From a checkpoint of a small model that answers yes/no questions on an image's attributes.
Training: muon at rate 0.0052, 11000 steps, batches of 384.
Rows from block 5 of the fusion encoder of a small model that answers yes/no questions on an image's attributes, named by matrix and row number. Rows with one number belong to one neuron. Each number is 128 + 32 x the weight over its row's rms, rounded and kept within 0 to 255. All counts start at 0. Numbers have three digits each.
Before each neuron's rows are labels from the 100 texts, of 14848, where the neuron reaches its highest value: "fires on" is the input token at the peak. Only what is clearly more common there than usual is listed. The data: photos with spoken descriptions (Open Images, Localized Narratives). In brackets: how many of the 100.
# fc1: MLP up (fusion_encoder.blocks.5.mlp.fc1.weight, 384x192), inputs 0-95
# fc2: MLP down (fusion_encoder.blocks.5.mlp.fc2.weight, 192x384, transposed), outputs 0-95

fires on: "sitting" (59); "table" (12); "wall" (7)
fc1.10:157164085161124104157155103129100083128157179181150094100169112093146186157167159157138137109072098113112151134086073161116149183122162155085118147113136106102143075162110101111139138083109111106146131140092134164160109153173124138092139145084121109095107134095141063074162092070153077159
fc2.10:181094118144132154106172138033132137136096142152122147134203164091115140132111138145143125127120079134122139175123107150202049153116119123126152183101103141128110164120029151117142126122146140105168122101125181137120097053103095109097096171115087175193161161101108142127106145127114158092

fires on: "screen" (28); "table" (27); "podium" (8); "projector" (8)
fc1.124:092115164096073108145090114094058119147099124155169114152174106116113170127178154076172135075169134181148140132163124095119178105168136117134119108131167082078154132156145116144089109048129116189132170146131144131099131118131119097112160135148089088171204218108133090218133138127076152132
fc2.124:111101176050133106144178142173087137129099146130140123141108099152098158131154081135083107120200182068155122105159092127097154154113134135139093130113141123129070173104225097157155151138087167098158131154046150131174117174111134114151066111121079077180126182112154155150123181157129091086

fires on: "wall" (12); "board" (8); "white" (7)
fc1.192:113163147104149075115182137169160125125190159118156145140088160076142165130151181068086171150166101081132135141096112128142143104159103122098126141110090141151121128168141147112125162111150097128101136106105099136131114119147129104146068175098123143128089097191094106122163090070173105082
fc2.192:155132188145157081114102157073089119125132107153137124169082077118136126165115105110063048115122096111133094123124173147141087098124164160140190165097127115135144098135103152145126102140160137153132098105143161119090138095174168155178004138126145168151086112147162083103171108064240152150

fires on: "red" (58); "orange" (18); "yellow" (16); "blue" (7)
fc1.202:104156134181139140102168153121113109125131160155109110108126121131141107141152111037104145140094103145192140057061105122046181163134123068126099129098125176151131080144129109157076136095136087097152098120188113101163152107131154092133122111137169127155116127131105181161084086127094140095
fc2.202:146088150180159131113150169159134098100144159107137124137123130139146094135138189166137134159155124112106116085124129112140136089180104165101187153133053081139131145077164133095099116133154133159135168117097205149109124082108118220160118115103099110090103064129141081081179159104116098075

fires on: "road" (75); "parked" (7)
fc1.291:131146152125074169128095151134118083092177117127107150171163052122153127122071133099151131131101127124152108105145122192112115191182130128141144110164174137076105141085141144120127133178130078091107125183129144114159081140113135151171135145144076078121092113129157158178171114058141110113
fc2.291:144096130090104117098172159091159152127149120088106077118116078147114120083104162143114092106146063093092099124151126092173153135168097121075092143054087152245170100129154134152146098115071131076082080138150116121143114143149132118145147151117134119140084112139165109127081133128160110105

fires on: "hills" (19); "mountains" (19); "grass" (16); "trees" (8)
fc1.226:105093099119161153139165114131076139114134183146142182139152151151113135116144082148135137125136158158102092153167179111163130158163051180139113139110149120203109175133101120162104064132129140078143190167054155129146143125109115127128207072121205167134178115100147133104105167084084172121
fc2.226:187149141177133143140137153156131083169126087183146105137065094092180119114117178064155164146125139095102155062075149192130062103092096133124143101123148120173118137073097069152162126112140129125192078138121155126160141113116125134111122201165088097120119043182153088079184110115149100155

fires on: "screen" (9); "book" (8)
fc1.80:109104123121128146141175097051168194144136143141120106153155140103096125121121124060131132144135090125143121113141119139143116133100190046150098083142175126197119111145125069117120139114101119067131136160142133138086094068122107132056178109086100172077136113109104149143179143096126195122
fc2.80:115165099121142137075103152106146191125145134126142108120079144145169131159089192104208105154109128163134173132149149162121130141141079170132141165136130103115128103132157129103088101110120115107140167137154096150107125070173133076059126134150073072121124161121086103147077123115179091150

fires on: "screen" (22); "guitar" (15); "microphone" (10); "podium" (10)
fc1.234:106148107149153155187119114141114144137172117130099101097200083164123163092176125129180134158119172079218124174153114114124139104122105113108127101169082098108180120079139151171067116126110131106133150155160114148129164093163108155161149033125135109140144133112159078152113108180213079140
fc2.234:127153141132125115126064144131117165105132130116118183168070174138144124186204168157116069087095067130168166131052181135130098114118175157152036153156135158129089169137142139111170126104119162120140164101105193131110126093147149079121168103140152146075129114138098085109152135121086108145

fires on: "clouds" (11); "screen" (11); "guitar" (8)
fc1.338:100119120116156113139155125138129158131160049120156160135143154133133133167133120082097199101103110135051156105179163135127094146107122173120075148161176169097082103103122128102095123177067140073153157149068121099184163112145136150129106115183130100059156132128040167122122120123105147141
fc2.338:095131147140144176107100137009113145150123134159152116164151153096133108152144132162103060138141134151145144072151135103041153118143189101124174090144102103115147161139133061162153117081115123147146076117150163189119108132120146155090094116107140097149109136062129106142181186182166150173

fires on: "people" (66); "chairs" (14); "sitting" (9)
fc1.152:100061208089162101089152119156140130140109125136109138149157098104133111120095150123116108137112153134093121172141136098170209185165106127156130127164155104131104150177146075162079090106074059091100148063163112147141095192139083129144191089146143132133083141137137144171144104112094077085
fc2.152:118114115162158108086168168124108142103070111101117095123140110139166145115139088123146098138182153073126173137153084102135143191136109109179172155115105070104165150130107139168167166100056182175194120175090198133137129156093098085093138213090097088138144118121133123190123146104117146156

fires on: "plate" (24); "bowl" (17); "wall" (13); "table" (9)
fc1.307:205121098168111158107070183158157074129181164104078087149123151063098085100147126132131147143164068158163120179150111102098152074185199125152098134104169117141174113160106109065123141145100105098104129094153154139138081131121176137175116162098122150164147128164095165179108084142095104133
fc2.307:126122181176107151187179108123197123108079131138178218100147120226122171063138128128141181124121151065087134125100076132170128089160148103139127170131106120168097098111122111155039144084135092144145121068124173137142137141085127151110091102087150103091142110137133134093130169139141160168

fires on: "road" (13); "bird" (9); "walking" (9); "buildings" (7)
fc1.177:160108140136088113187153123143148101090147193124083108060061148083099092121168152175149075176145119092157109139133145083149164156127188057084150136072135164144148098110112136115099117098133125133130105111141200098079171109140146100114155123134142114217121144205128069144122148183081135119
fc2.177:102137104153132149176108109101170126147115136119083121145169136064208130186073106131132082129077159102115127119119134125114080150139190185102139205136104182132183165153114165083128062139127064111092152127124160126135119161122118115034121153143151153156054111081104160153077070113154161156

fires on: "wall" (19); "surface" (12)
fc1.252:124129131151126149197177193127156107079115095132189107079081145131175174150108165077147103127087090060139111104151121136113089094087104142104123070179098141157173118147121153178113103115140169060130152161136130153116131139121105163084134166061107106107040131085159116114140079100153171115
fc2.252:136115110135150111106112157114112149171165129130142138169163132127182111156128133122122158160134130125113141182087172117094126142154183162130115077215132097131094152166193123083173154125135161146126169163121155142183158078128115110097118112178064097147125161147094107050130096125169142133

fires on: "plate" (32); "surface" (13); "white" (13); "cream" (13)
fc1.205:143153169104158102154112128082132086130133094084183104078188154073098044039128145081163123129111144126166147156091123097079132163161124194078152124128139112136153087181151141116154131190141174080101095153081131091130102144122117124154057134149112157157108128109099200121119171111130114184
fc2.205:126094144146125067112209194117182148097221148156119147176106118114111162089179100120148141175132073122161137174133081142171144209180134076115149180111113095144104102138116153078102090093080029130110133167131119127150146114136072166110092100122106155118114111151177156163142154133149137097

fires on: "trees" (63); "sky" (24); "black" (11)
fc1.198:152116171160159135122151094155076046066111102083070134147137173135131131178122075094168126181119078149095153103172064130146098121177128104157093099089142148140126108123155070131131085171221148126066150187110060148126162081090109152165144157104127109146140138116106122153121140110123122056
fc2.198:103104109089193116102123139105156174160132132174093134095088068181150149084132143150162073081112106125116082097094069115111111147075087074131142114148093120159071095126156151164119164098154094132158168191134184119084105170110079116178139073142110112136094094161080123139161127152100093089

fires on: "sitting" (17); "water" (10); "grass" (8)
fc1.120:081085167173085179192121129142107154179122183083152141170101123151184092158187030120133117103082174129147142161185153094112135134080151142071126147106089086065178142133053158050146129123132158096154128145163156100147170135112144112104119107117191078134092202111183117154153111057138149100
fc2.120:114149171076156099079168085116154082136166098135150101156154099182045115133086179126153161156077112108109123126128168186123110115170126157152185195151197082144140130094174137191117128156130098139093099091106121123131134180109153133166120134160139138139091086122063131115161137109150144164

fires on: "road" (12); "car" (8); "buildings" (8)
fc1.331:107111159142177098127074130097123172138073172118084134140161139115079091104186123187031151129161118144109054122129191171160147108100144172096088087122101100131092137141160095151107130153133095219158077130112116119156100132092150129097181179129126103182079090070135104159146109167154145171
fc2.331:140085117141191077147165130161084133129052119111081141141148137123125114103206114148152163083152149159161137104106120147128144164164117143137146161172106138128090134161082160069169099156146139123092078142115108129181100123106172125140124136101201129102098128109144234129105169138160174168

fires on: "people" (67); "sitting" (11); "standing" (9)
fc1.236:140125147142111136131188135129153087158120153157155147103100107124077087159189153175112170130116153107137098163127147130129156074105148149099114115111100071137095125086166100107132093106204109097104136127144141132119141129139116095168078212102105127158082072074138131169184123136112090209
fc2.236:145121100115118106086104124128140149103142126123090082117139082092174154136146045076164100099139165119071129081117155108152143157172094163106193176136143113173131104133145149124134159170138113154133125193094179192076083163143172110139079107051119134150146207128103118087137096093121141137

fires on: "sky" (30); "building" (11); "bird" (7); "dog" (7)
fc1.14:163188118131185174140148124146068096193135115120176140127104124157146119151102163143053140172067106075163150157128112145139118146183126164139047138083146123125134112106143134075117141147128155105103112112127109116095138147109093191115137155131129100082115111140116153131142107116165138144
fc2.14:119099095097113135147087110172195131106114134151064172139101140068158157151131115086148129124153135199116129160186102124112166131145176130108071149168146090147123109089153086155147113144125112160133176184125103159167060084156122107151098139126091152120113149103101084157110134088156055171

fires on: "hills" (14); "water" (11); "sky" (11); "trees" (9)
fc1.317:184132196122143134103148143155122164202132110127131151108180107133126106112131110173127136119108158155135112119200127098147103092091081112125092147153098161105110136153094144077141159079138155114134132120183136033121162133093135168166171056160134118142147112074142109139169176113154143124
fc2.317:089107169186149111162135107122115101147130068128083095104117142129148160163114154104101172093107160151092097078104168121166101101106122127185085113127130102101131122147166177159103166139096155157195112087130127155128088152125195143171184157109152191108080120061064116113118112152123127203

fires on: "screen" (25); "clouds" (10); "text" (7)
fc1.110:170146163138179092105127162106115142156123153190092170187130101115097122091173185077114109166112097098125116150122150075106165110082134174099128144150096107177161183093116083105107147080118144147045136173086120175109162087080108141115141142095142138116121118121121141128077108137137135129
fc2.110:112166078067109178124138053164093062110123113130148148118150133133146154096081139157128111130106169102153077098136116197158164134137120143149118084094109115097085124133169140154127107124178153156124155062118193141174085137187123088137105191128109146117169113130160098111163126196171168179

fires on: "people" (43); "persons" (17); "men" (8)
fc1.201:134030134121078109112155130193135127151162122123091191099113094142193127151164061089172092112139077143050142091244144128157137137175089149158114146114138150092181168144150134152120094115117098145160104101091155162085144140131083203078131148143118143173125134112092143106145117051137100116
fc2.201:165086091116158051123117111157079101137133141112134096181132088159119100102118121187102077126069160136135115107172147090115157161117098163134113133190096121212095139149134144110121127151097133084109130145099141117161077153194128145148092145122109115087094116163169171144175157116143126169

fires on: "car" (32); "vehicle" (15); "surface" (10); "road" (10)
fc1.194:151113115150090185196156085134179110145116063164120162113119140079123117099118151078140134143173117117125147160132142143107152147105126085115156127107107134159074083130144102109090142194099109122144062171099176037110083110110134143108056112141123109131053145076144128134146185130085120118
fc2.194:098138076088121067117124175176102078107168157155154146150171080136147138111121136064087161153200140105121168202131161099116122111124076116146107183163145062115132135125152132161110127162098082114102127098117108152149135128118185147092098165109114118133060170094102102158167116144150128087

fires on: "plate" (10); "cup" (10); "book" (8); "bottle" (7)
fc1.73:133149127105070155152126149104146115140141141159051157116069177072159159152142102052088130099114140144129104163112121121148152164136075134154165093148104065183172076139110151135113104056119125126169153079092127127133177181159077141154078149090117137122145128145121158131126063112158182145
fc2.73:103211158137158066101100147148152161154127129123137147122096083139143138143139136107097160098160088114162172175099124062154099140090145184170155110105117139092118117155130126197116134133148193205131166107156093163138146121169134073139182089103165124085107163141146073088121112142143156138

fires on: "clouds" (22); "clear" (12); "pole" (12); "cloudy" (10)
fc1.146:122099139160089130080128156139157091117127162191185070132068095140123156120143145134087157138069158122093123115129136154127133030100186129112115108159084124110109152116124089162141146118086154141167109122215102157142140120090075157106104118045130152097141156142149136135114054128111106133
fc2.146:105198074105138118112106149181132117177157097141131149118123108104128133161072169120190173153125147106121123119165164170132178133119138152158101116137141158101120124170129136141106113177124155145144085099079185089070117141136193156125065159144106141151107117141139083117122213135118106089

fires on: "wall" (19); "window" (13)
fc1.371:112177110132134097140127146161099092069060142136102119145089130117127156145131095104079141085144113064114140067148095162137108116205056104131142104098162128147062161129113156156134179158161151175198149143102165171139140160071072112106123143104122081148099180141110180114111078154156111141
fc2.371:077084117104143068079099106137105118135196146155113181100172127089088087148147119138155128219150096151138127081113132113154139140096127131134135126145187187128126148130124169127085085127118127075160132134120038133109147176169201109130121100018100154150090103145068116152113072153086123111

fires on: "sky" (21); "trees" (17); "white" (14)
fc1.179:120092115118126125123182128096173105151145112121162115114126097117080150173176099139143204089125118137098101144160194156165163161114141150141175155115153141087139107182087145122139076095128121158105138098173161102103162087165104137142089081130121120142122109105090147120148094225107143078
fc2.179:129087146080110203107067093142098133180097101095155148138128146140145130117119093101114163109182136095188089058150107115174106143108153105156136206074116084097103122091148173103139137182145113083127163110165108161131142103189163158159070129106132115180095096116142151110104069093153072115

fires on: "sky" (79)
fc1.299:138191119105134120123153143105165149080073127168104064089152103115146140138134153145122061183120108202107101170100103113140101142143132182040145137132082155045136150129151124152049114112142138144187118168140136112139137160159128146151104151112161096166140106114119186141112115126111082103
fc2.299:123099117150145168074136187153142153127156141111132089109108154112123140109147139094145171096058147145168108149035085135167204133106096163124067139086122098160190099171113077107121124092115092114146131111064121143078089083140219099172187123150083105142146190169160121099116092072159138110

fires on: "plate" (33); "clouds" (10); "food" (9); "item" (8)
fc1.273:107161068204120129108154047147106075131153117123133088073164139084105131127123113166104164067165145155142108103154093100185159107169147130125067098125124136070118174102150150139143125089083126056086168125162171055109137037161113098168167158137157191125137152085135113157126127153153157156
fc2.273:136144147089131099116120174097146167116174182147095169154115066196115118140196098135119071176147072151182148094109130104139098096110203157154138110118194106184148083158111127089137130060059105112100101148135061167092104170132121135090154123144105097133157154094146171074091136129163124128

fires on: "brown" (33); "yellow" (16); "orange" (13); "blue" (11)
fc1.355:124047081078130120126139086144151096122088126122103121133141109053108181155083173151125153057113089086129141108111149146126150113116131122167137201155187155090182134165095163085150125145158141129140112123132144116127135067113171078110105187121164133081125185093156092142099120121137085105
fc2.355:145111169081114117099093159161132175095059139114093129109144152092126133083110133099133160164186102151132132100108124162093148175123130130160212117063102181063119148097149112126100114090124134096111161162165068151166094134097136106164175137122090109186146116125167130075122167137110168108

fires on: "wall" (13); "windows" (11); "table" (9)
fc1.297:118107084075155109097139156139166088165123138143167079157142161123100169177103149135110168092129139122138114094157087102150156137168152170129135172097181099162117096145068118107097116140119118128143135164146070150142139152081091103129131105109106103135115104068151122151106156101149184114
fc2.297:168138190163110114122131125073125206102150175100045143083218127123169148134168048142109181148144137126116101180088135149144136122107110124157128134154179138125094134080155172096142129144123129118123079167122127094163159157138111109119110164124161184159125122151148116112118141146117133151

fires on: "trees" (14); "plant" (12); "tree" (12); "flower" (11)
fc1.113:097125066140121197164140171167106120174100169143133150142049139129137128138139121116168155171108129172125082120132171133125107091211152080115116164077146172140050124124195088177183140141092122170140108133094141166134115159156139118148150167134124157163133091146112092148143066123107124150
fc2.113:159146132067091103126037152134107052090101127114153103117134171177100125150138121132115138084125148119103145153157087139124096163050112098129154153167126163116092137103094150104133172107203133106082081176099149113120167160100179151152153096163124182080124115172096159090123144106135152127

fires on: "brown" (19); "orange" (14); "painting" (14); "poster" (7)
fc1.68:111149184163142138118143195148147168145159121155097108105103094129093148154150047123125190132079084155104147125137087156107084142136125089087166130112188140131137179121078076145198093132115131137175128179161137116085161091110085044154120158111147105106119131124059103117093105093181155107
fc2.68:079104131141153129108111152109120094141090167136175106148130148130137123116149148093150104161147156098190120173138119121106121137161088080135136144133121091121070073123152168138072142138146131105042202115170138044109142094149131186110128112153129174125131112101136162099117158144097052100

fires on: "road" (20); "buildings" (20); "lights" (10); "poles" (9)
fc1.16:101181160124159069132082162121115124189116103112172155088098102124060090120099134156101129121195152099112099077167112101143086102164152096156149150101079131088195133186109123138155096105098112140188159098149130148051133151121128171108108161132112087086061125104079190136129163163164094097
fc2.16:087158181165079093127109124151101108141133187115166139178155146178159102155128149155108101125159173136034124140170120110144166139161110167131054100142161101151157121115096140156123174117169120110093095136118113140174113093152095119092096158142155135150164158135134155141085085107096136114

fires on: "wall" (16); "screen" (11); "table" (7)
fc1.235:079091140075129122104177151177143124132094105159089099168129151124117117169055185043160156130184152129161142120097108122075121140160110085140091133143123091161124126178104096056113096112128088149137137176122131159165162131145127121068137157049101104118113139169161103090161094091139169156
fc2.235:140159086165155134075084145073110131150164171124108096155134142162169207109097104096103068134122110166103160116166126145120118133067080154136161100148147152047107088119183112133138060084184124163098125064147091134092084071157181121175074080146094120101112118158080168127110092106142104150

fires on: "clouds" (17); "paper" (16); "buildings" (12); "poster" (10)
fc1.318:138115134120148182067172128111147132129078119150123118120156181191124061088129104123072106097149161134089122124191114119148101143105116139111161159035172144127120098138135127115158135122157089171146112194193166133175127095209153111097192100152106085097118171095087117122157074122138163100
fc2.318:155165141156123115116131125119154134109165095170079151151122206137107110094207109104118077162156124186192110135190083150101094143114177100119146093111056157095135141069157050117223142127129130109117152124137143098127120126136108133136113129186115100124109140105114166099166076103180088141

fires on: "sky" (66); "trees" (9)
fc1.353:135164095129098081115083153071121077163157154115147103090076190111106127152186094184172095149194146164148110152149151146117209109073134162095133210127158146154128121123131090096115138118115135174126126115119091116146143116164182067138173160191136144134166178130076117114144140110112125099
fc2.353:100082086150102133170154112061178081143143174107077114137084143122067078098120114114115157086092147154125180138147108135090125136184089059141126103086098115135124170122161195142141169070154157189136144124138125085138142155123056095111168155137123102193104164109169127150164113129097147151

fires on: "sitting" (18); "grass" (18); "playing" (9); "standing" (8)
fc1.367:115152122111167159104191067108110081135180109119230122100218164123088119094187121106079154188122140120140171122124116118053177118104133170138117104152167100154116191164130162089146133079169152118084153126167188127093169139167162121143131108095141094150135144108163121109068129139131126132
fc2.367:130171079167115142107168109108078145145068141141121114103084157102153153136118154138123151072156128120147133046154136111134106193123091144176128063132137076095126178139117117135121163149126112106151154112069108100095099124150163146091081118148163082168087140121156146161144161158136118137

fires on: "sky" (13); "clouds" (10); "projector" (9); "water" (9)
fc1.263:031119123123105140208141081081153141143147132115145156119173141146153081104074159121147119104184095128178199094165146116058172102094143132130089126109149124086148123128126074121069083146081138169108137101110130124119116125157126140108149138145117135060108184110116100097105109131126158133
fc2.263:142109110123091130088080105112146134153173122222152104120126185095097157155111111137141078163174092128154141132181145157181123116157150192171147114088130126163173116191122163116108118127144102111163134147167106172123100107089108186122103178128116117095139141134146128173100063098199091173

fires on: "screen" (34); "podium" (25); "projector" (18)
fc1.329:104173098121138128177188097152087165133117150117119125135090146142094129113111188063135115151147113106205162109144126170085123135099153130132177114165126092109126125113196088094116111133134168122112093102148122125049175156214126128149110177134155053137142180125144125143069104138106131156
fc2.329:156120173119133121147087136204096141122059117121088088096136116160098120135202092135072186102082115129138114125116097158160128151150102147119101119109154082163121088083146121148126139160115111146203128087096154125161136079122114101155135089131129155182139109162110142190122158103118163177

fires on: "wall" (17); "grass" (8)
fc1.66:095198203102152137172124115131134168103108109148182118124121175112169216105120108128172137216141109041169156146141076121074102116143060111155099137134124178103121162154063131190133120091123126128145095138190120146160162113168175063152126091076137136132183113106170110158134127102138077144
fc2.66:138102158127147067123128159168078150046127113046160097137087116110135105154166114097124087121157094150065075154124141127148149117126158107113090132143176129204119107148098111128112091157203145097111151080112120097123116122142181161128139135129094120154113168141066131137159085164075157115

fires on: "trees" (20); "sky" (10)
fc1.237:154110106154127105149139200090151102111126114180138091146111172085121108214125181094124124121154109140096137127125126073156105147157120144118077140097068096154146129135091156183139091088104168172121149116135078121080119111161114141144141164170120105123137139110058134095142136104064116156
fc2.237:136117107155097158118094117157132179094153156142162068164159112093090094155121090120123149158126122096052150135122178159144046153157118138099166135174079134135162126143149106057127152108093153136136108109147127113139136091107125117185172118097172224125053124125083198130155091087142094083

fires on: "screen" (20); "ceiling" (14); "musical" (13); "guitar" (13)
fc1.312:131163152117095123161113151169151127156109178140204077106087094144109116146150157097160155151156072115135144172153121182159123115106113147120106076106154091105132089187135169144094164130087095109076126120147215105097096137089137111115149110147134122065157175119105108117099119163127106131
fc2.312:142172183108124152122095102155204118143060133120062148183102151119097109145155137113127145137156145059169162064160184168135156106107115152188118163130146173175093132111152111113124149061101130150117191057121087152119156138125114122129091129085188090161142115154171140086134131149144091179

fires on: "screen" (39); "poster" (15); "book" (8); "musical" (7)
fc1.57:115078088119121155107130133089137093178135094172145165116112179063108101067153176078126095208168125045176151127142091137129145104094190116152101137118120153150158074150103094150195162158142124143093126111170137154127125126117125139108176146133112062124148129101118126141101147118117141083
fc2.57:156173180110090191152107118119129104128085204148109164133116165107095097105097154039108134143116081132147122069093132157079113137130144146098095083141146148190148128128103145085133162104165117125128080132132149128087111109172086158112182203116081124134137176141101149095086120144137154165

fires on: "trees" (22); "table" (21); "cup" (7); "bowl" (7)
fc1.292:202129135081154103195177128125147056083112103124087133156131141177128168098115132113122082112105093169093157145128167091148159132172192134181144101132140147085122076117078073085162152172103163157106125156156117117118125121086126106133134112113114142146152133166094077116165175163113106101
fc2.292:095141176109113159091135102161078167110078114160181164140084118164148148147108086167071071170156094110164132111077086132154124125132095190118169101112136107142207096172116156176126130137129105130115107101095139129095075147167140083073094137073106150103157152166139165131136083141083144143

fires on: "road" (17); "snow" (7)
fc1.42:116137103115191167119102100076083123213119161142102178106152144127162127145140117147165086104110159112185152185128107203082181164113138133097089150159120205125197135088109183117150087127128119082130126125116111151154150094123159118106151080169082127149133126083121085153170124134170142098
fc2.42:111114130152125124130121170164096117158144093162103124143141162187114110106107154171074133101103073152170090164069157072100089155156146122150155151135116080112058114155088113115144156121101138116118103172152111125168119155080176070128114130167143186143105211165181166128126131159106101150

fires on: "red" (40); "yellow" (32); "blue" (16)
fc1.178:139128162157158113065117125136123148086126145157172104146144147086125142093131140068135109127139134150070095060119075107109162089145106107083021143087125092158184139114139137096156100160105142104135142095108098120129124192143142096101068066151176107170113147130162174128074088129114107081
fc2.178:118123160180137162137100131149110132180140103130093139089141162124196180126140085163112111157126199107213181122134121091043142106112128145120129125157145107140121136166124138089173113089075096112126095135136094202129191140113113164117090142132129106126170099106133122153162153162166138096

fires on: "sky" (16); "cars" (9); "glass" (9); "plate" (7)
fc1.123:088140102074088126178146118083108085127196115096171167114200113113182104196140057069162195086142168152104149132175118135127165120170146113111147145151084104147060097135089134154089115152087101136088147111135102115138171148169156080183103110132124141172159148102155152105074174133166120135
fc2.123:138113115175098101099076124150067089138125107115081074171175153130170118111108150189141144106134120103133142163080100178110113137151145178118135108158119146105188116142168103095095136132125140125107064108119134133142147122076130153102116125095161153100125098173134109169155136162137148142

fires on: "people" (26); "playing" (14); "bicycle" (8); "group" (8)
fc1.40:153156167124121150159084129147103127182134130100148105098138101120115103193116120118117087073149134129153146102129152170132131094131156161115079123126198154192147167112089055120140097083115136091124163158112193099122106117115086160083137135162098095143097099083147099127163124131101111072
fc2.40:118128109101103151116193106104115127107129174151095085090072109108141082120097128143146132115097096114098152114099098102121117168166099160071120208158148077145141063207140150141130089152179113137111150113127213110128103136140148129095103091097111173114144069108194095106117119096113193147

fires on: "plate" (48); "item" (16); "blurred" (12); "bowl" (8)
fc1.283:098128103093151148174127158096113110086144088059130126130118113112100060138044168112112178116109099181142122088113121107120111126133109144111161076130137117138146163148167145153092062160089170105157136143147075104098106148116145126158144163077180136135122129069162136141126112113174069141
fc2.283:105167122121162128122168080131180148098177128114106109157103193113117146152146142121169116096125101160138176108166096148094192172113143183123083130107157151104139065113089077111157118112092086138103159116139092132100113108106095157061121143139072130201120176124104149138122148105128166153

fires on: "trees" (38); "sky" (22); "buildings" (11); "poles" (9)
fc1.58:094172155114081138114128085096136104159122119166108181123092146154131162126109101100167099097111154109162111043084108127113089125107131114157163142136131152059147095140169084137129169147113155115157095085125082098176159058133158070126170111163137157108086138079125159150124104139165094140
fc2.58:176085181153152160145169159115140091112170151123074136135198157184143121099132090107049173034114168163136169123158134105132108102098108136164126115111110148096154189073107102142129084140076137176124140122141145133095175113103155129111142108208109136085112117181135101074153166128154102152

fires on: "people" (9)
fc1.232:157149165145156088078165137107107115141111120124148157082174147147110097175139082158190120085151087172129159135115093116134108087080114154143148097122109121119094064105131092115139139144081126103155102106143160123106097154074166096100139089098146148138153159071111072125149095021189076106
fc2.232:106073087106186164184123158148114147097091132080097103148132151121160108051150164122125161103124116194146132099097128167132152162111124079097064117140126149103100082141125132099079133112152143197074100158139113143110145156132156058127189104211144125089128130162136146149120102169116187191

fires on: "clouds" (54); "cloudy" (15); "tree" (7)
fc1.321:125137098116155151156143106147132129128153187144106210133091140119134134093098118183135117127076152143096099134147116101226140169137152160104109126126134130156079155141154145114161105109146116074183088120134156121077143126095110171150107076119118110079159100078161141146143064162140148161
fc2.321:076124148117142141113133155152158068160115077169104112176116095133148168139167132165125171139142117091166114132150118095065114065096131140161160132141174101146116128118154095101111099088112114120109208176128113147140169074180168092092097099128105152112146092170139132139156127117139107162

fires on: "people" (39); "person" (25); "persons" (17)
fc1.174:173103161131136148105180073125120067178154128172103156072051133078118144160133108093064147161163118134128099156167161128144115134180109117119142135162129142145115075096128143147179137084149124106123142118205156129109139123174042141158116197168133092141082198174097107107129093079148081177
fc2.174:167128128136169134099124108172111121126177170051121093188166055149108122149104172125125103139122174153143096156166137126147127117137086170163108138091197186124085129134098119156122114188166166150125128138104134148146133167135133179108041119169094093096118060165096096118094136108155120169

fires on: "people" (52); "girl" (9); "women" (7)
fc1.69:103120152092175157109160111150126078077128152155120082138192113118156064097088071160125048112136108092106089092138091096150153170149120117171084111120143107133152112170155132087179145140050140134144110132096097129097137165120135129146151130120134126155152120133093126113118174124111133134
fc2.69:189161081127128138174126142115071130123136174115146181131061098124079135115117119138135128188091116166119163087128152061123082194117169136135092136140123111113174108114099084109162096073114085105125141121100179143183145169166100139147158070088085136121126153127156107112187166195148179121

fires on: "car" (40); "green" (25); "road" (9); "vehicle" (8)
fc1.303:146111140111163184162107147142152104123147109060146123145121145155164110100107124098120143116159119134151095107180118177087075082131148077150135156117146138132132156133113062173133082156128148111122186144117116081179119171097163102187072094113101136162081124076152125139167103147159102083
fc2.303:140108112135094110128114158126071133145164110096186229161131099125109106092125121121108117120133155086158127197177111092124132182122119170149128101141101124143122179127161148132116091164099093164115108209092084106080164132155115163143134122076143168169100148174108089161186114087181145108

fires on: "trees" (31); "plants" (18); "building" (15); "cloudy" (12)
fc1.175:077137137107046068079133152092133096039146127074117130114128094145173142115102121145095164087125113087117118062121119136061149119163123084145154130167104118129113114144070149107147145152150156135145101132165161186124157096145102106123141167096163117168111103121126149133133080123160178167
fc2.175:135070167131107183098149111137165122109058139143125178152139164140076151105100090054166146170136173149175189066142092163182172123072130063138150102080114136109123124133184105120111080141123126148150162073130072118222110137089113152128109101107108123110068106092114149139116214141106104116